A small class-conditioned image diffusion model, trained from scratch: activation gelu.
Rows from block 2, named by matrix and row number. Each number is 128 + 32 x the weight over its row's rms, rounded and kept within 0 to 255. All counts start at 0. Numbers have three digits each. After the name is the row's rms in percent of the matrix's.
# ada: adaLN modulation (shift, scale and gate of each sublayer stacked) (model.blocks.2.ada.weight, 1536x192), inputs 0-95
ada.1381 031:140069125131114137136123146087142152109142131085074131129158107097118031121145139179105132101076170065175084104139162088155093149123143192152106083114155125149131151106168168129161148158095095116130092145103123121119098151153109083162143126144086158170157112125095123112096167103119133174
ada.1382 045:132159121089155097082160139164144136093100065157127135120103106165107156103141069143150150113099144094152160128170142218150055182150132069108119122157000134142109129182123131156137132084095132128031119146130130121145128136121120127158166093135191127113108115115141145151091081086126158160
ada.1383 025:117135129169099190136136199144104139124177129212166112117190123059168062134127103133127128122144151156083166134127131078164098098098133116133107122143230169146065143136179087157142130137147174162175124121077174085130099083084072084152161147189086124144108093142163210132134141095097129113
ada.1384 083:130122152154129159110114108103135107093068134173077125126178177182111108123135146151148159113178149123101155099129113110149088123130098142125101032124174137143110164140047118163127099091165146120122074123130071137121144138145118132154110151123140146160092117130092138143168110133127137142
ada.1385 027:114119106171147119129165079135094062143096114124100091144166042139166124162155117159150122077119091160126161191072107145137066109156159106099126107152123118126142139093107140101145087116122097189104135195168107113112109178145150146097108185148129101133130175175074155151192173151104108107
ada.1386 059:155136106122126151099122111108134108154136149140133177104147185185055000157165110128151133151112147159163143128146128059157118142143131117138112090116139127150189169118178145179111090153101136137186091119164091108128134115130135146089142111126166085159107119071125145158120139084156068131
ada.1387 080:147161118114130151099109091135121000107071123233097127137127132134131209148124095180147113112121152212139155112095120152112163152114084117160117155165129164128141149107005117141107111112133177151053137132126092112106095123115099143122113154081169128103101110136129146127099128149079178107
ada.1388 065:118119109093111120113130074143110072128057140101142129137103102136157143122137099151095130121132132191102107118130132154102239117151109098130137196129184133153190084110057127106091103120140137118088135148138136117131137157137087135080130088102199146101139144130094183129154126092119133149
ada.1389 031:116119090094120127137131158135117138140187138157136118139128145151030037157184145117102104140152152164117116127146120103087131147158162048082138112108171110091113181128158131161128126122119180163194096089117159109138142108108142137127104183162088119089121126141077124122064099109164112162
ada.1390 032:110150141141127159117088115181125066100147112211144109170177100103112118141084082115125166128107159176108167127094115082142194126133077091077120143159163151148123069126106153150140044153111173115144144103120107048153135096106122066108109059136150157067136149050138165139142155127109122098
ada.1391 055:122135163117102126130146095147132164179114146127134133115188170063147255147153141117109097146135077142073079151109064219132225110090119132137106184149140073150137117090129104091120117151139103166031140132133133156095132158142161121104115125132114071130135153168141152110146131120126128162
ada.1392 034:103157166081099128152168183120095076132080120133232115136185128202127154103139138133197113101015168176153099109134125154101115090068162112079115111105168155147181161133153088076134141140126142101080169222096142158159116150135139133145146162146122110124180172140101129139111146137165128153
ada.1393 037:075109127113106122157135078089120088088107111215097175145125128134103096176120098159146136168133078182128097109133130098133090119104146152109172125109128128131128132122201044127156146133117141082110117160112198121073199159068177168125115107151143107105095108125102193116086127153139123115
ada.1394 029:133151075116111099149167175084138139081122106136116165089120178133098119105150168119156126115140141204079158151115113128170043128155073104094128110130147125104155155170089134145128102095150155109139129086127095138115113126134158054180088091061149180180104113133152131097156115181150119125
ada.1395 027:109116149145088197105109083139096106130153128062159114081136124156129119104142134114187113119110173103094171135126121139116118144121128135101065140183039127168120120098136117091122113081111123105109150105157140134141136166153109139176155138164171155126168095092111138101129152117156110110
ada.1396 051:154159110156130119117130122102144087049112128209105104133138128179187150113103089167170124137148122115164118141091087138129013116134119127153095034174052197139100117133171120166168099117126152138142133135141152113088135132068148149161129060116167178148092115088125134157111153231100136121
ada.1397 042:158087119136097121123113158157160121066200121124142101127177068083174094100143110151099138128142143135129082136127102071158088115113105148157134073116181107104095125127092119119125097116098159073122128121054138135183107154175135116088166082109163084086093111154175145186110102129156099167
ada.1398 054:144147110149142097125147103138140108163048076181167081121064078198168127132147113144112121140099110192103126158118139165123192170153109086153171170125103177107111129076115157088116115135134075111142125128121119182144144109089152131157105167089160144105158148143148122139160116181098121106
ada.1399 029:082126165092176124059145127138097165201194105144116158150130171126132132124168113103093128090100079135138118125096098127074083098110098123128138153035138097149114121123206099148179163185134162140202104173139115127099069153086172135151114175138106111150113107115156165118137111142190062131
ada.1400 025:163175091076148130206090105119100145106130168160097107136091178169109182145127062089102119129110116100092133133104173192090158139141135179117156113080104077159037126105111120095101103097105123110072146114115069118126122151196116104083120139063171109160139034138114140075121137100124125107
ada.1401 035:114056161163157123123088106137124081120143081132131126142082173180143073123134140107117122140119133122205124106172118120111088081098164131095174097078052095171158195069143123082133110108106155117067131179146141109142156136122164155105169104137116092111125165113091076191165092155123160167
ada.1402 045:118120122139107178128133101139107064126022104193156112113141169154079155112089059134199117180151115141162106129146137188130133158137134147126112084179151125142147129155052157165112060114146092130131116166124098130087104108127128132101175078051156159073099147100138121131137109111149109143
ada.1403 034:142155118079119149097068152124154072062119116187056106158140084133090149150101159095140132132129127143120078152141131202124085142064122115119128097211060174153073133155180089158121105115139151165075086134157114098130133151088147213086129124023132112156045080095162125136133129136069122119
ada.1404 043:148121109116145125140106106132174156097068078097170146146100068170100082130142154124100137140123119170096042135140130089133105194110115133107159134174113113111118118165124163205078146107119186143109091114144126124149107122146116126093119132146107150094142114103152137151088174115130093132
ada.1405 031:173120094116125125093159094137125097151073160095180145145118123106176135185097137139168082165103095128139127202130145153057116101115138126133143144144177133076136135123228105155121220161137124150142100118124140182141141163158142151114141106137094154148123113135086158128129167097099102158
ada.1406 032:090155125094184103135162069126136133133055193147122101089126142109217128158104133149118112161103101133192119128177161054067179104141118078097095139108163126174179163137095111130132191152116187154142147160109173101129136121137111177147143120141116134100164133074081093168173153175119119172
ada.1407 031:166141100135154127127065136122120175121109106157085138120170108116109000133157072074095157171145115081089125120092113107108172180163184126137111150147125092105084077165137112134116107110109062157165108083166120127103158091116105146132123168127147104146136100131125106129100132068131088055
ada.1408 110:109132107159111092145099136132139142183097086146164120125089165169125093118135113123134107130104122160139092094105232138125129125162128112110146123149119112119137118114073151130143197159149110093139167143157125106128119129106111155191146134115117153108128112108110113178135099091121138116
ada.1409 059:165090124116161113129193146088107224059045138188104110148111092220182133132180132075118150120156129132126087129131128171126076116109093092097110065135112092143117173149109142159127090131152210075030082125119131125141125122163121142131144133166118163156119127120119134202090146149147134091
ada.1410 059:130116112151126093131114096135130129073000115174171146119154097196083127115138114118103118112093118135107131166134171157139175143125125169121152093152101187137103138163233137148113092111117140159118095131150105131148171157096116139085105132102105060101085162117149153160102094137106106161
ada.1411 033:144107140147148101108140175105156153146160130107131158100043154195170157110150143107107178186129150083088082098123154175077109138095106162131141062142112100124122094045170118101185207125139088094116117186125193117175153167110110175141126136154142119179143162150179166114154183162099101126
ada.1412 054:129110118125109140139109096152130066091102130097146124145114122098207171118153153130122095101136102091123201134155068181098255110152087128148128149156185123130125144099227111155150079158134143142160134132134123139124170098171122104110140159160122157109155103130167100137144168134152114161
ada.1413 035:100155126100125123121059106151128088105102141133104090119114147140116122141125121142171186110117124131103080155152159112138117184106159100156111191153165118144086096120094122066127190130165122095115105105123127106099131113147128127101119135082170143104119150143136112137134148105142180121
ada.1414 038:109110148174115068128142098142153033042101165187141134102138131145172171127108109148146168169185073131194147116146134140153077107126113138172067144119114102112169130136125143128130049122098147138117134120103140139139135127092185085102089111106115090099106149133111138139118133116136135105
ada.1415 034:078099136127177085072153086116115166114156114168135161125172122133157058121148120132175094120089137138154091119139151189111123153117103098147103100079199109152132191074157127145108151091110134136246136081133168132144126187070138137123101121159107165105134153104176134160110104183153143103
ada.1416 046:112133114103139141131160132158185073040118169124110116128115111193166125126120057142134122082114131058138174158096146146150065128142118096108116064159164114149140114127205151167129063124128163131164146128117144148129121140089147169205148185160133181129113124090168128132129152151170114125
ada.1417 030:186106127138098154154125175144185093077137133136087124155137153071122173121173159141139193127142176050064152133103074110171157154133091100137131161182080119141046112102136109150139118143110089097101112080145066197133094132156155172106158124111143131209099128118161116104108139102132133109
ada.1418 067:121148122136121114115159115149155112058063107083179145134058126162145040150101105119124163095123092032102126124150143115129206108131102104129174139157078153180169068127212135086134155154183152108192117138134128107106156111161140124175104142127152202147125155130097151125148181119159127149
ada.1419 032:099128167130127132101168162105130147129199129081172160151107167044129117157128167164115115128153143150196131113133171096107102095102118124139122174117142122079206111108186082120140176135100118113172156098150162116160099109142108159186076122152128159204155119083104128169154150170148071098
ada.1420 044:159115126095108147067134105140124160129146094039089150108090139123122101126134151143079137088194138128091151120128163129141191105120114177200077154152060119137100132154057106115150144154130155113125120141098112177118114129189156136133154079172095122181150114073128100149098140158128122106
ada.1421 033:123189125119092094135142122153129184230169087151102147104095148115089077177107100182161069134103126140154098118182124173130062105143144122120156096117160117152215102116111084058131155138156172172139179159109143116123157132111133132104117112161123103146150158174077131119147116154147092188
ada.1422 049:101113101131142117109117139072119067146225170080107085129057089149057144146135131087197163151172144073136059161085121095140061149153116144079086113115073090130129148162035099150127146131106139129082115124130108110113121131178152156100116141121188138164089135138127115101119149078130105140
ada.1423 063:087112120134132145165131171177114175178135154150136142125159116157185051147090103115130118140141139105135156149142085134131128103112184167150114100121062087100105105137211146095133192150143138182235126105107124116162136095087125140101163157136138103181164126129137109141128126183130089132
ada.1424 032:150123170139108178128092145154101090120114126171124130133151081186180130159139149102126141145120125199085183098125159145134134159148141153208173147218096143087073139150062143180156082108099096136115134124150121143098146098124151137117076137087162161217119101141164126099132131129140123126
ada.1425 034:177113136168145162148122187154142131144156128049143148107142127127133117140121137149176147122131103103105182095077126139140133146102174116157126158187073065116130110131065096063099153155163133121106144143106133167157159054186117133129106120110145120174144102146121151101144159143117122099
ada.1426 036:075146155154132087118148120152076154197107119144140170095155144079109118131093127108094163125106133086131059108168117131142202155107133192098136200151193145107117055107123107130137098168130102113150100108118080102182060160143111182135108124107102102153127170151131110150109135146109075125
ada.1427 041:168132124094182097102160139161120176221186123082157142116108201087147124112139158133134126128083121184085065186125111162169151132137138139142116206109158125149136124133109134127149100189151150141149124143109149128115094105150142074151116137107080118130162129147166131139071105180183092135
ada.1428 051:065107126125104145092144115127141086074111155081103134135075110191161218154144121175144129105184147030126125151132180130119086131131102118126150090146116169135133111134036126182128183086159159103082103130149138130126100104132109115216124145100159111150188094101095138131093159179137117167
ada.1429 030:078111160122136116155140115169122198234091106143163149145163121158125109138176111134103155131120092185150099184134099082150180120127149082097116106107091085080166192132055124132073169095164172103076108131177146142110157131136150180147100087132144152155090111083098105143148115184150097135
ada.1430 034:124120144115146143105105096121075150050133113184126147178110100130168097106136185115136166108075097127148037111170130149102126148149104165154121128107160147140083098111134128192145121156090117199147090139094184153167117081093164121123114083170088073130163143129157118137147145192106067120
ada.1431 059:110108134117144133169131121095148141119184148108103173150165129029006104111067144074146124138102103074118093136134150061110146110164112144094126158094149075116107179115219122121103061148128090129171151153137140142124110109162125074108098104111049104194145146106152161151140150091101093116
ada.1432 031:123091153139176136138177116184107093118062144189071141114138128081184244103095127128121063135135171132117123163161115202151149132111137061153141162107137141163129129114171109091103119161133156110162089151125169131115100095104125152148143121174106159084165160120131140114117120177124094173
ada.1433 032:146135138146170078154116089129100172192089129127173127101160126182083092093148115125115159127069161184070065182111138165141233116159108084138116115149128099109076142188105093133058107124092168118164090127121089104112119165115128107143115147118105063110136168118165111103097117168078104107
ada.1434 044:128149132162125122128131110133116141092081106203108147104150120116172247115170159144107100126125150084125074113133122199114070104125148123129132109113148153128168131130209117140146095148120150105138090120089148127113139130086122114150131137110115064093102145123136104108081130185101133149
ada.1435 059:127157102114115116176178179111122183190131135104154123163131111140116000148148079117144144095077118109167177096095128099062099121146123116140160129146186145128158127141170166131167123122140082134255070092156156105095138125113141126150136133094128183103142132105125121146161086075129112146
ada.1436 076:116140150116114157148171157064111149236185129119138095101051025153104030141151125078121162126126175166124100116175176085132167150125133088163116130155138103135117126114185149178112155107105143135163100140161179107131118116142132094080132101120102149061134124147154138140131160126115092140
ada.1437 039:092116124162095109146154126142121177200081096168126144144149145148142192129179134134101056146083099129139123145104135136139093140168120133140139137062222088120117082100161125128130122199106129103115141159113146115123126135073107115118150107097093136074128170104084151146123121188142104142
ada.1438 036:114132132110139150108138169159145177115139112073133140113113155024093089099151168159092128076113103117124072137106103068102146105124135171120097124106211101144185165122223173096139137141117052081194149157151201094172104148137145120106147154121090091099136107112113145113143188125129105150
ada.1439 062:131117120092108110098091066095164220133124120109120119167123153120100133071130138108157180121141123128094130130128120140139144165135132075109089174131129152140121157146000137117177118113123115132058155143134093094171133126178124128103154104117172187092146118146133172141141127127182106072
ada.1440 046:129122115123125138093105107143156083134117131086115129120141116051100255115151145159120097139086113084119123115092091163140175128134118117148115194144124128151111107142141101132146131100162097121044110144094119146137142127156129152141119130115150135103149119168126099105090148172149125089
ada.1441 040:078149139127131167060136123095165037136104178183203140089100134121128150122126113123149108124157139131161138163159105126077119111098147119155140130121075147117131144131239102096137121148147193082134137121111137111137098124140073139144127094199152142121154092148139114161123099109123100130
ada.1442 136:142136130153118128133108152125108119113220124155094132120177103060124171127134142138155123150139129057121159136141116078136070065105146123115112133095125110131152138132188103114151077118142174113147143109133089123141117131137143141129121117128108112168124125141116114153110107136110133149
ada.1443 028:199135100159116132112111069132124091081152133171113149101194111086120147082155172142117137141197143185045130139082138135134084134133172124148160107172161091111116071128189187163117058111164133121089124152116121104100144158148119126154116146084171056155068123148154178145171105152168094084
ada.1444 029:108074150131158080155180135147096123179148173106138119080140147152128086126132115118088086141084128155165037106112055151116056134122084156147135091130127127103217117121154139115086098121150164136128105100061154094107135144169168151129171081153113159085193082138139151134149113153151135158
ada.1445 046:156136152145110116137131136145123000196153172147161114100142126089177203104118143144177126099163147040156161143138102133116114103130096115154131123151067120107136114103255137089179157116147095153152146121103193117119132170160107155157153155177120104140137117076083116122158131137112125127
ada.1446 036:101132124177108169140197130099142134130167131077113125164136123157151143083118100093130076116157085183140099079110114145108096142121137121117104079148126066088116126120175083172105152170119186143144155141074169131120129106098154124100108108133136188116148168151116149108152169141209142091
ada.1447 032:076116142120136203102156072113118159118210163100148100145119107107152172125161110159152152085140113173163104127147146168109146088148141145128152187072151117125146194161125152088140104104168201101126080151056112088106091107134129149164091148118105113106125109127082094141175172066175120185
ada.1448 070:149150104119142107147127143164136098103143113140123153136118137054131142148153125115117158162093130133087104162147126121140241171134120104190141201132176134123152073131101136133123093134143108147168123122145132141130161135135121126110156136098130154126117159116125158097179158095109153095
ada.1449 028:136179131091114063109136139160224123096162150121069108142162117084156136135140180134119134128129115142147054145198097088063151125144208097171137108093131110105086130130211138164152164144166120150169119137097171181072130102141180160123152092187137145070129134131159091126095126142141123179
ada.1450 034:151153166095146130123143099091096097174069155200166099173156125208094168155147072135148103080143141132113107108181138194111174117112133156103126024153114113184117164111123117131170061155100198104099116168062070158125089126118103185137134117112120076090140131120144166139125166140162145118
ada.1451 034:096133163080138096161127105115160124077054130137179134091097091161085106118102128106135106114113149116138091088170172091154134164121136099140148128132092125189093148156022119063121167109135142161105113073143070148106131116158113109130099134136145140117108129100120117154178120080151163125
ada.1452 029:198182157111119099150132111175119089099114144177139132119089168129201167145161154147149145149192100112150103157127119177117180125098101150147128120160128138158180130105098138098087194109126201151145189147186125110143089094138110117112131104123124116133137123110099115111121169128118126165
ada.1453 035:124100168122122185145115116122226073121160133051157139158129096129123164147091137155161162126178170102204158120103158156136121134094142172169115181138025156113156098128152097112122160088161110119088153130124102156054127154141133131144097131125176132129165099091149135136134146112147136138
ada.1454 029:143194140139160182110117193124153086128153168147120139103122127116128169111160130158130164137174134091126179138126134164062088099155152145122146147145097115132124079178191079147125112102150170128140179073155182140157138138188132139102145123168160134099103137117159117086111146077134104157
ada.1455 030:116141108163138155097122091150116075130094181121107098120082170080096243164115129124107107139129147102129164142148119102172229128121141081142083158142053102085100089138105073112145176120114105143074140132102104132090166109067098097133128083116121129138138127097134105142179101105125140095
ada.1456 028:090143145098102101075128140124138157161144146189115122113133130161113107130124124104153115080149171141167160132187097108138161130132142140108154052070037093088155139109115134134068217109108189110119162167124117129184105117178104176149153152180125107118126148120045113137062071146208078128
ada.1457 045:109153161140113111151138170083137218087203177130128137163105131060107000132157157123096163131079144059079108156186112101116169122147146111146120145118143130161144161109197115152149111167111131124233173156134138151118150123151131103072119111135078105111122125121112109102124129121114121129
ada.1458 038:095109100160139135107098108130112135149212146134130065110082091161120042083091125124188229149166145108165119105070143058141123154086132134115131135151073108163147160134027127102096161107130135177147124095142113155089155174126134161119182137115134135124097096122120092091166098040181129139
ada.1459 040:162151134114128160116125106150122215157173127094120103140100111086120015105126164128149151152149138157185191158130149085132133140155153169125182147120143134149154147175000151128151105104094116154157138101116091098121130138160136123124150141100132130066117138123150098163144059035139095129
ada.1460 035:120127143129104141124155116090090168159219176088090136143091119102137128143126105096157162111129099128142149117106171053091111093147164132109095204098224089131179176144109152087151169199060125174125165136093144129127144163136101153131167136136107163140135141143136136086165158128142144139
ada.1461 037:130128125111109163109133117145114108083133110092094116168094071190135023138144144109130126124146147139190169153067074141134163138135100131135117130167060097110154116135189097089123132076127217172146110095131114159108136127138092134156123177153158191033121112100128139178153096103143091160
ada.1462 049:129146132123145182071098126086123093066155140128111119104152131029164255126144157165142131136108163139170166130132076118134157069048136174138123143118162144165152103122106080161129124123141115068064114144128119121154147145085182129102111146091072088184160167182135169152077127145099136159
ada.1463 069:171096115077145104117134154140108147133213143156158110112097121174099003119156166120091130134153129079118097146117129061143128141137109133121135145083109095118142156155021141130152199104109122104153145135137131123122053113139152121084147099098117128069146108143134086172094126107103113126
ada.1464 027:160081089210064102128159167116100118115148163179162148086157170078120147156173051135144136081161143111096178141076103126214118190116164159197069116109175128128121123133173130151181084178159128091120136162068123184114132108137087141146144113155108104063111171093084094153115129159074088051
ada.1465 038:069084132127193097143112194164091144105177147085176139089117130125182139131143109106124107177164127093150144128150167125125188138120140144144084173100097122129179118097181150071134178195119145123216161111131091139116082139120135146150112133100164140130146127127131086112113106185100126163
ada.1466 044:130115123117123097129083147077163083057156112090115110141109148099093000130147104172123129106145154132141174138108138100150087149139127135098153071158104158155109186159035118069088070130119078110193117087137161123131102147151149138132146191141133134138096120154134120115183142103119074099
ada.1467 037:119125107126110118116204103149135072145124129183190149104167209181141205111117133154081111158139110115115062136145174140150054111131134092128102103102112119126117140088213095167120159119138139124140170121113124149118148138106161136133124105169111092146136161121076141110115157204100156119
ada.1468 048:150095097123124094064154149144125074151030114223153118113153153139080205107132128104104140112159120152126105120115109160115095104118155092140138067091128121133135103078240127107113112180123199141135142146126125118119153111118141109144130110119091094096155071113125098106121167171141145100
ada.1469 036:123143102095143126137122104125089175137029123122091096090161173149127081136154111102129126132148135147144205106107161100138157143130146167104145147135091145184203116134055159075127088101147128170218143122135065108144156127124151103124181160097141157111144109110170099122129102130109124163
ada.1470 039:186122129116142127157108165145136177099110161040163129122088106129110059101100131107153101095085121129117076158127131146166158161127139143092156123174146151118047090146140123181136158104134110145149115117163125145144088118164110116136135167125138176190131115089166145114148124073090102108
ada.1471 033:146172129148125163109069219083124169113125192109127121155130132166102128201190134142142107160156134087124199101122179127171066118108101105096152084205057151154129111131056129130157167113093148138084132084200102133102086114123138166155165154137148130138130153089147121169144115079158123143
ada.1472 031:105096156161097126173119153103136189140083083150156058117103135226141064066183106115135144116134102161162129158131137138161146132136162139142119093079200092143132101062091147134201085124168130116135152164128170119137111101095114087072156142143118137152157164081162134169121145117102102157
ada.1473 029:106147119160108193134113141114122168231096153162120154130106087128173138141096086104092138138105105160157124132095143120105143116104148141163104077069146116109112141134157129117135074135146147128155168125130160114122144069112201112137161123156117089086136172156055108111120133133124132203
ada.1474 029:119175217143179084160144131146135094140082147083150128160100128122165169088143136110139121115131125074104146152148180104135134100145131064118112122156055119083120058143137138144133132143160086172091113087120152130098142113199179176179125162097135128066096129127163109152140132090147147145
ada.1475 029:143110042151166135138090166104135122143102140180150131172161147133137172128135152157142141133124134118146129094169111174161198113133152102077142114147145090154166108136004153096088089089090109123095114099155095107114137150139117175101161138157133113143164085127143148173127133113128091092
ada.1476 045:171152105119117153132087100123137098128104177115153086116116130145113145141098116163149105173079117064109086121164056146141163132143134165143157194135116143174166128143126112158105136103135104139101121127154181139093165095119149072140137151106109193138138176148137110119130140087142115137
ada.1477 032:128097090162150122150160112154104190170124156162149116145152095127108066133146064142097158120070130211135060137154111145069084117138089111183128071124119173104136136120049174101121105122157161180147139118123118074196109130093134177175115105132087128141133145129147115157113155187107134216
ada.1478 037:115114137144147140139111150091138099144185103076114151089103060160141124124128180120153157109168148075093097132115104144120121099105122117164127094155135114111134174107090098143156170207167130146086082124168117186149128116142162202093136156167091096105122144116119131091070113206170100140
ada.1479 032:124080052153145099098149132099158120122223157133136158171136151102124016077116125144163129135106124096165136194148167069154080096127167069152116073091222110113139167103145098110155138111142183160147087094122163105152116096191116099122150133158055147122107101102119067158105146120106088170
ada.1480 036:135115167080122136122112130094119092063165153060083174086129114062170217158157110143123081109158105121160171156116154147126135139163090151103118181106103169137120110130164102133083157106166092128046163080132106090129099119147130093131120127151162169160140160075095097134112186116149155158
ada.1481 036:129159107126118116185129173163125140087119145189126146143184084126085054160167119115095138098096109191108095173046134105112134133146167088119153107090129120154156135124232137150119116169161180141190123128112175111123161124105173146129114129145116138143144136120161133084072121138134136146
ada.1482 024:078070121132082111083131140169155158133175129144160099109160129146116166139215132130149164140144112152166069151147166140174116086121184113107151102098134050119087157091079135196131170132118083121066101141062140138141132110143129133123152051122140154124130088104108130107142094214098109199
ada.1483 028:115171140121134104136103166120159166171082082103127146180095139216128085158119123122124118121106117170065108151114120169061099156137138120118113119115191111130119182126186112201201234152134138155179133173142134141163179079059154149131089135085102119141132193056154106122132106135131134106
ada.1484 069:111147145103089124163136106161105162178229127093158101145082101170087056114142125125147139153133121133182188154144131110108116166128166088194137170094117141137101164106067142084157135145110092092120106150157109112124160140145142121132189142134172228137144116129136127122172151097132117114
ada.1485 040:144143129152143120161102096186159114105124134142137093142108144206087116129102127110152144112166148121175243178129163068147036105095167127149173120119148173172112155150146165067117114098139189092148076115168090114130120132120117060115170147139193141143072114146087121156114137168164115112
ada.1486 072:100086144130137168116163119138102050103088149138142123150093139075134218136133103113121126104144129159097111106122089148159186150149093114110101165125120139122134085137116108122084116114141153123104120135124175142118159117100103141129114149125157128158140121146154090074157136138130123121
ada.1487 030:076163164131093205116132108170111189146097122189103115124175166165125108164125111103145159171128065129131119116126122129179142128148117142171107141181159113155113103128120121146100072095168090111137104083101031119127123147108159118128127142145164183172162119128099121120170156125141114103
ada.1488 026:067135113110150129119109065173050134136135124097138108146114127085095194167171121150114149132122200144129108092127108066085125093142117115133122142119160094120187093130155141116068173162122226120118135119123151124122134099090120113106072137151100118145124129055134174180183183111141120187
ada.1489 030:109146163157162115203165114162143132049085134128160133103096106159111126074152114125117067090087090148114115218134171085065072151129139113099105096073180080071152099120144110159185135187082139119140121146136103098140104175179083186151146139058105146152124184161158076152112141173134147083
ada.1490 057:096120125133113129119147121118162096087144126137119109180091138137055139107125165140158134158155112107218151127135202135152048145131137145111150115155131112128071172191141120098134134144151123133164129113155160097171107115085161110136130162121161154108094172137125127119132066065145125130
ada.1491 075:126153124125136146104154131137119175130116118110112119131140106043138153121137130137144106096067109083081140116172131159114228087099154114090107239137224089141152126105115105161103074118100122109110143175113082117166108131161120119069139096073070101050129155113137133139165150135086123107
ada.1492 052:131126132121140131125126127118113043081109127144142136145137079174037170163119150121150109117113162194132037177110106161145059139111121114134136070128130124149083183104180108105139136144151157135124113126133135110163143144069181136129163178144096093182096122110131134125091124145164126099
ada.1493 035:160167109117108195141109103196116158118096097073145113115074127108104007130143113170136168113096121102102158183120117100138156101127118153138160145121138129144161126152137142128137143100130051122191106153151128141136137084174093128059106119089178157178177107107095132099172149073138059117
ada.1494 057:128135153117152191106150106088095052129212151108139163131133107050123225155134129126114100143128133134096000110139102078168136116063118103144114160072203143106138145105053156159150154147135116123100191118123164157110115151144132177133089130135108152104098125146110068094113146139164187128
ada.1495 031:123175168165163110095146139102108113105065157071132162136106118129139070146127103089127130177142100135084167123090121200159187115140100079142099156150129149171084117096089122141115129120115207116107173038153154107110145161134094125135158092139177129195128123082163155095162123134180104138
ada.1496 030:162060130141120114125134146073107173180157134169156153109152110073123084140138067120149154117174130168101113103057127137087093153130169163102158225208127148082081135111176124077065148145121185138084131138169127135131086123141098189093132149133154068172122089168096110117117157134087154162
ada.1497 033:098117089174108112122101104193098152168085096162155156133154130170091142111137132091114156075090175179145113141145165107139119154097091151097116194103206098124126190102215133096132095122116165127145124133139163116156128165128157172163120168116122125075118174140140114158113164154107151134
ada.1498 055:107155145155149119146148130144106068137079138140099113122169080074085225153113080150135154095135084131114175092124087166118134202163139108101124152123113111115069092149132139143134082138114059143042182097117191117136105123118109107132142120084140103086120138102153163118163143105093202089
ada.1499 077:163157123147103115158089116139145175129108088158149138108110118178151252147145130159102127112179138155126108100100153189175109122125123124104127124142141133111136136157049163108128137078170163132021184153126088078158148129103113131127115136133036132132138130169131134131119103122145140100
ada.1500 124:135125162102129161102123072148123090134056145135181130086095117110092154137105175132109136146108132161092067133117135113143203123118139083134140170152185131123124158108085133056109107124133160094149104123171155106129128130156105132147082049110063115135142101106120150146123063094098107131
ada.1501 035:112142137125144113134127112129132166127091143250115097171172136152118097076108105148136138157120143164130092174127085111111134082095133111103134113070137123121132159074197165143142066114138153109170111156150167078124141112062109125139132098137092102094143085106127100155104152183139149160
ada.1502 030:166182120111122114130139129111088092084142163105155149146165113104130186148129180109173124158140137114075147113170087128137167140162151137133053121178122143143118074153061186109106063096100110099062105168145107116139089149162099177135083095046137099173071114108184089145160165159082155161
ada.1503 032:137117123132107156130167164102213156163153089070151138166071147107071127160154134107167145142130174117178152154097111076144160128156205106137149156127104139126167130156118139106112072092126077119139153085105103164172100122160173196125122127088177173096111083081100143142169130088126118136
ada.1504 065:127148152110115117140066125163137156062065113088092107176178126177175153143126102082139121103153132129112183147135153161107119126083125117106097085131055114114127101145106113133144065093136139080110139178144087140115132149139140117164123162109159135145144118141141133158148105207167138137
ada.1505 028:155124154179097203115126110074115076130087091024192154168090154111166143124112093124119148133152119133121158142132149145101094066156102113116119137196160113137111119108112123130184165144125131093148179137083119139175155120178120132121153148138145136178078122139167118120099118146144078102
ada.1506 031:167123129116122143105165139161129074196154115135105136150134120121155112088136146090153106099142136130091143091135111072109128064166186116106172072135187182122064140113123110124143073123151148133153115107143134148160113124147141137113140144141072116081135129162110103152157103133102136173
ada.1507 040:138152122148096152136137161122131142142183130105121127147151119149107137116100079135088141128072122092122096129078161192202062170109070088134132057169127181143102165162132104163193093177068143100044086105166203127156158106118141127141122177110162171122121104165157121140151159120110145073
ada.1508 043:153144107120168122166138101099113168177112114095126158102118116124051062119142120114159129109181126120139050091108164116168139170140124150121120150135177132136167159131038140070089140136117103149065096135137134109113147110161110110125135184112174160120139125152138105138135173004110079089
ada.1509 031:104047148113137120130137134165116117159170187131175173118151077096088073118142055131125125043139115126123175153161086162129160116089129137193139119115130043217133126140222154104142086142169148100159104138123147144185134116133136157150153120143120124115141163156124165184159147103182166206
ada.1510 048:101129148123113132125140078119152108173073157081197114123097168121190212137119127123162102116135135149098179136130103190101224102109165114113099182136116144139155192139087102098109168168134114131096121125151105114105101136166086138131105122089103140123146114150106112123133102146133133082
ada.1511 113:119139104137126122132122199146146156101220098051139101148053151146117087115126120129162123115180127139122116121131136110131063143138138119129128091097094130115120115118066099185143209109136104194076122118114183134129139118111160133201144143157135137092098124129120111116118088144137155138
ada.1512 042:120142118143109157166151084136113187216131158077105149092132077091074124084157091120129105105130144168124123125152086132092188119145147184079165163066206100134150093125072166098177089116126156090156127141097108130140118128135111154148149146114062072086135142155127101102131105105086051160
ada.1513 030:125133153120152104169117163168147137167154097133135131090108147082141108046103152164106206112150131066136104153122101125113131152122110165148135163091177104100079127144165167082147176174130133151167170160134185084152164120097152120130156103183116095047182201112116152092169083089112061105
ada.1514 036:117072117131069145112179128162094160159120158152081197101081120111154107136191137150102107123158145125125188094144134051128127111124136117098121134081160106087186151099079125103132121122112164125177184139073116068148143153142097110136081160122119125129148125192134121140152133157132146130
ada.1515 032:171142100133087067172084147119181115131076123142116132095105122151097133151122172104121141092097154104107068126115123193136067203174141179076144165180120115150081114157147149112117127154174127155128120095166113109103145145135140120125114132128128132168077114060099138106112158133110149070
ada.1516 026:145163166110113197103144104136122144134117126124128127200122106106122106150124061137156175065150118103134161168110127054110144200124151164152111096093109151209117131175074166199150060197129127112171164107125083188096197148119137170092108106129128158116113088149100110127139150077143099165
ada.1517 031:107115142141122105147182118121135196134177071116133141185092132108129168081101155104145147103178106137111184139143176113167132145119186134108123165088161112121110102174160119152192111147063120156129094139121105140143148073105140103132153157127163176165174214110124159071132100176175093084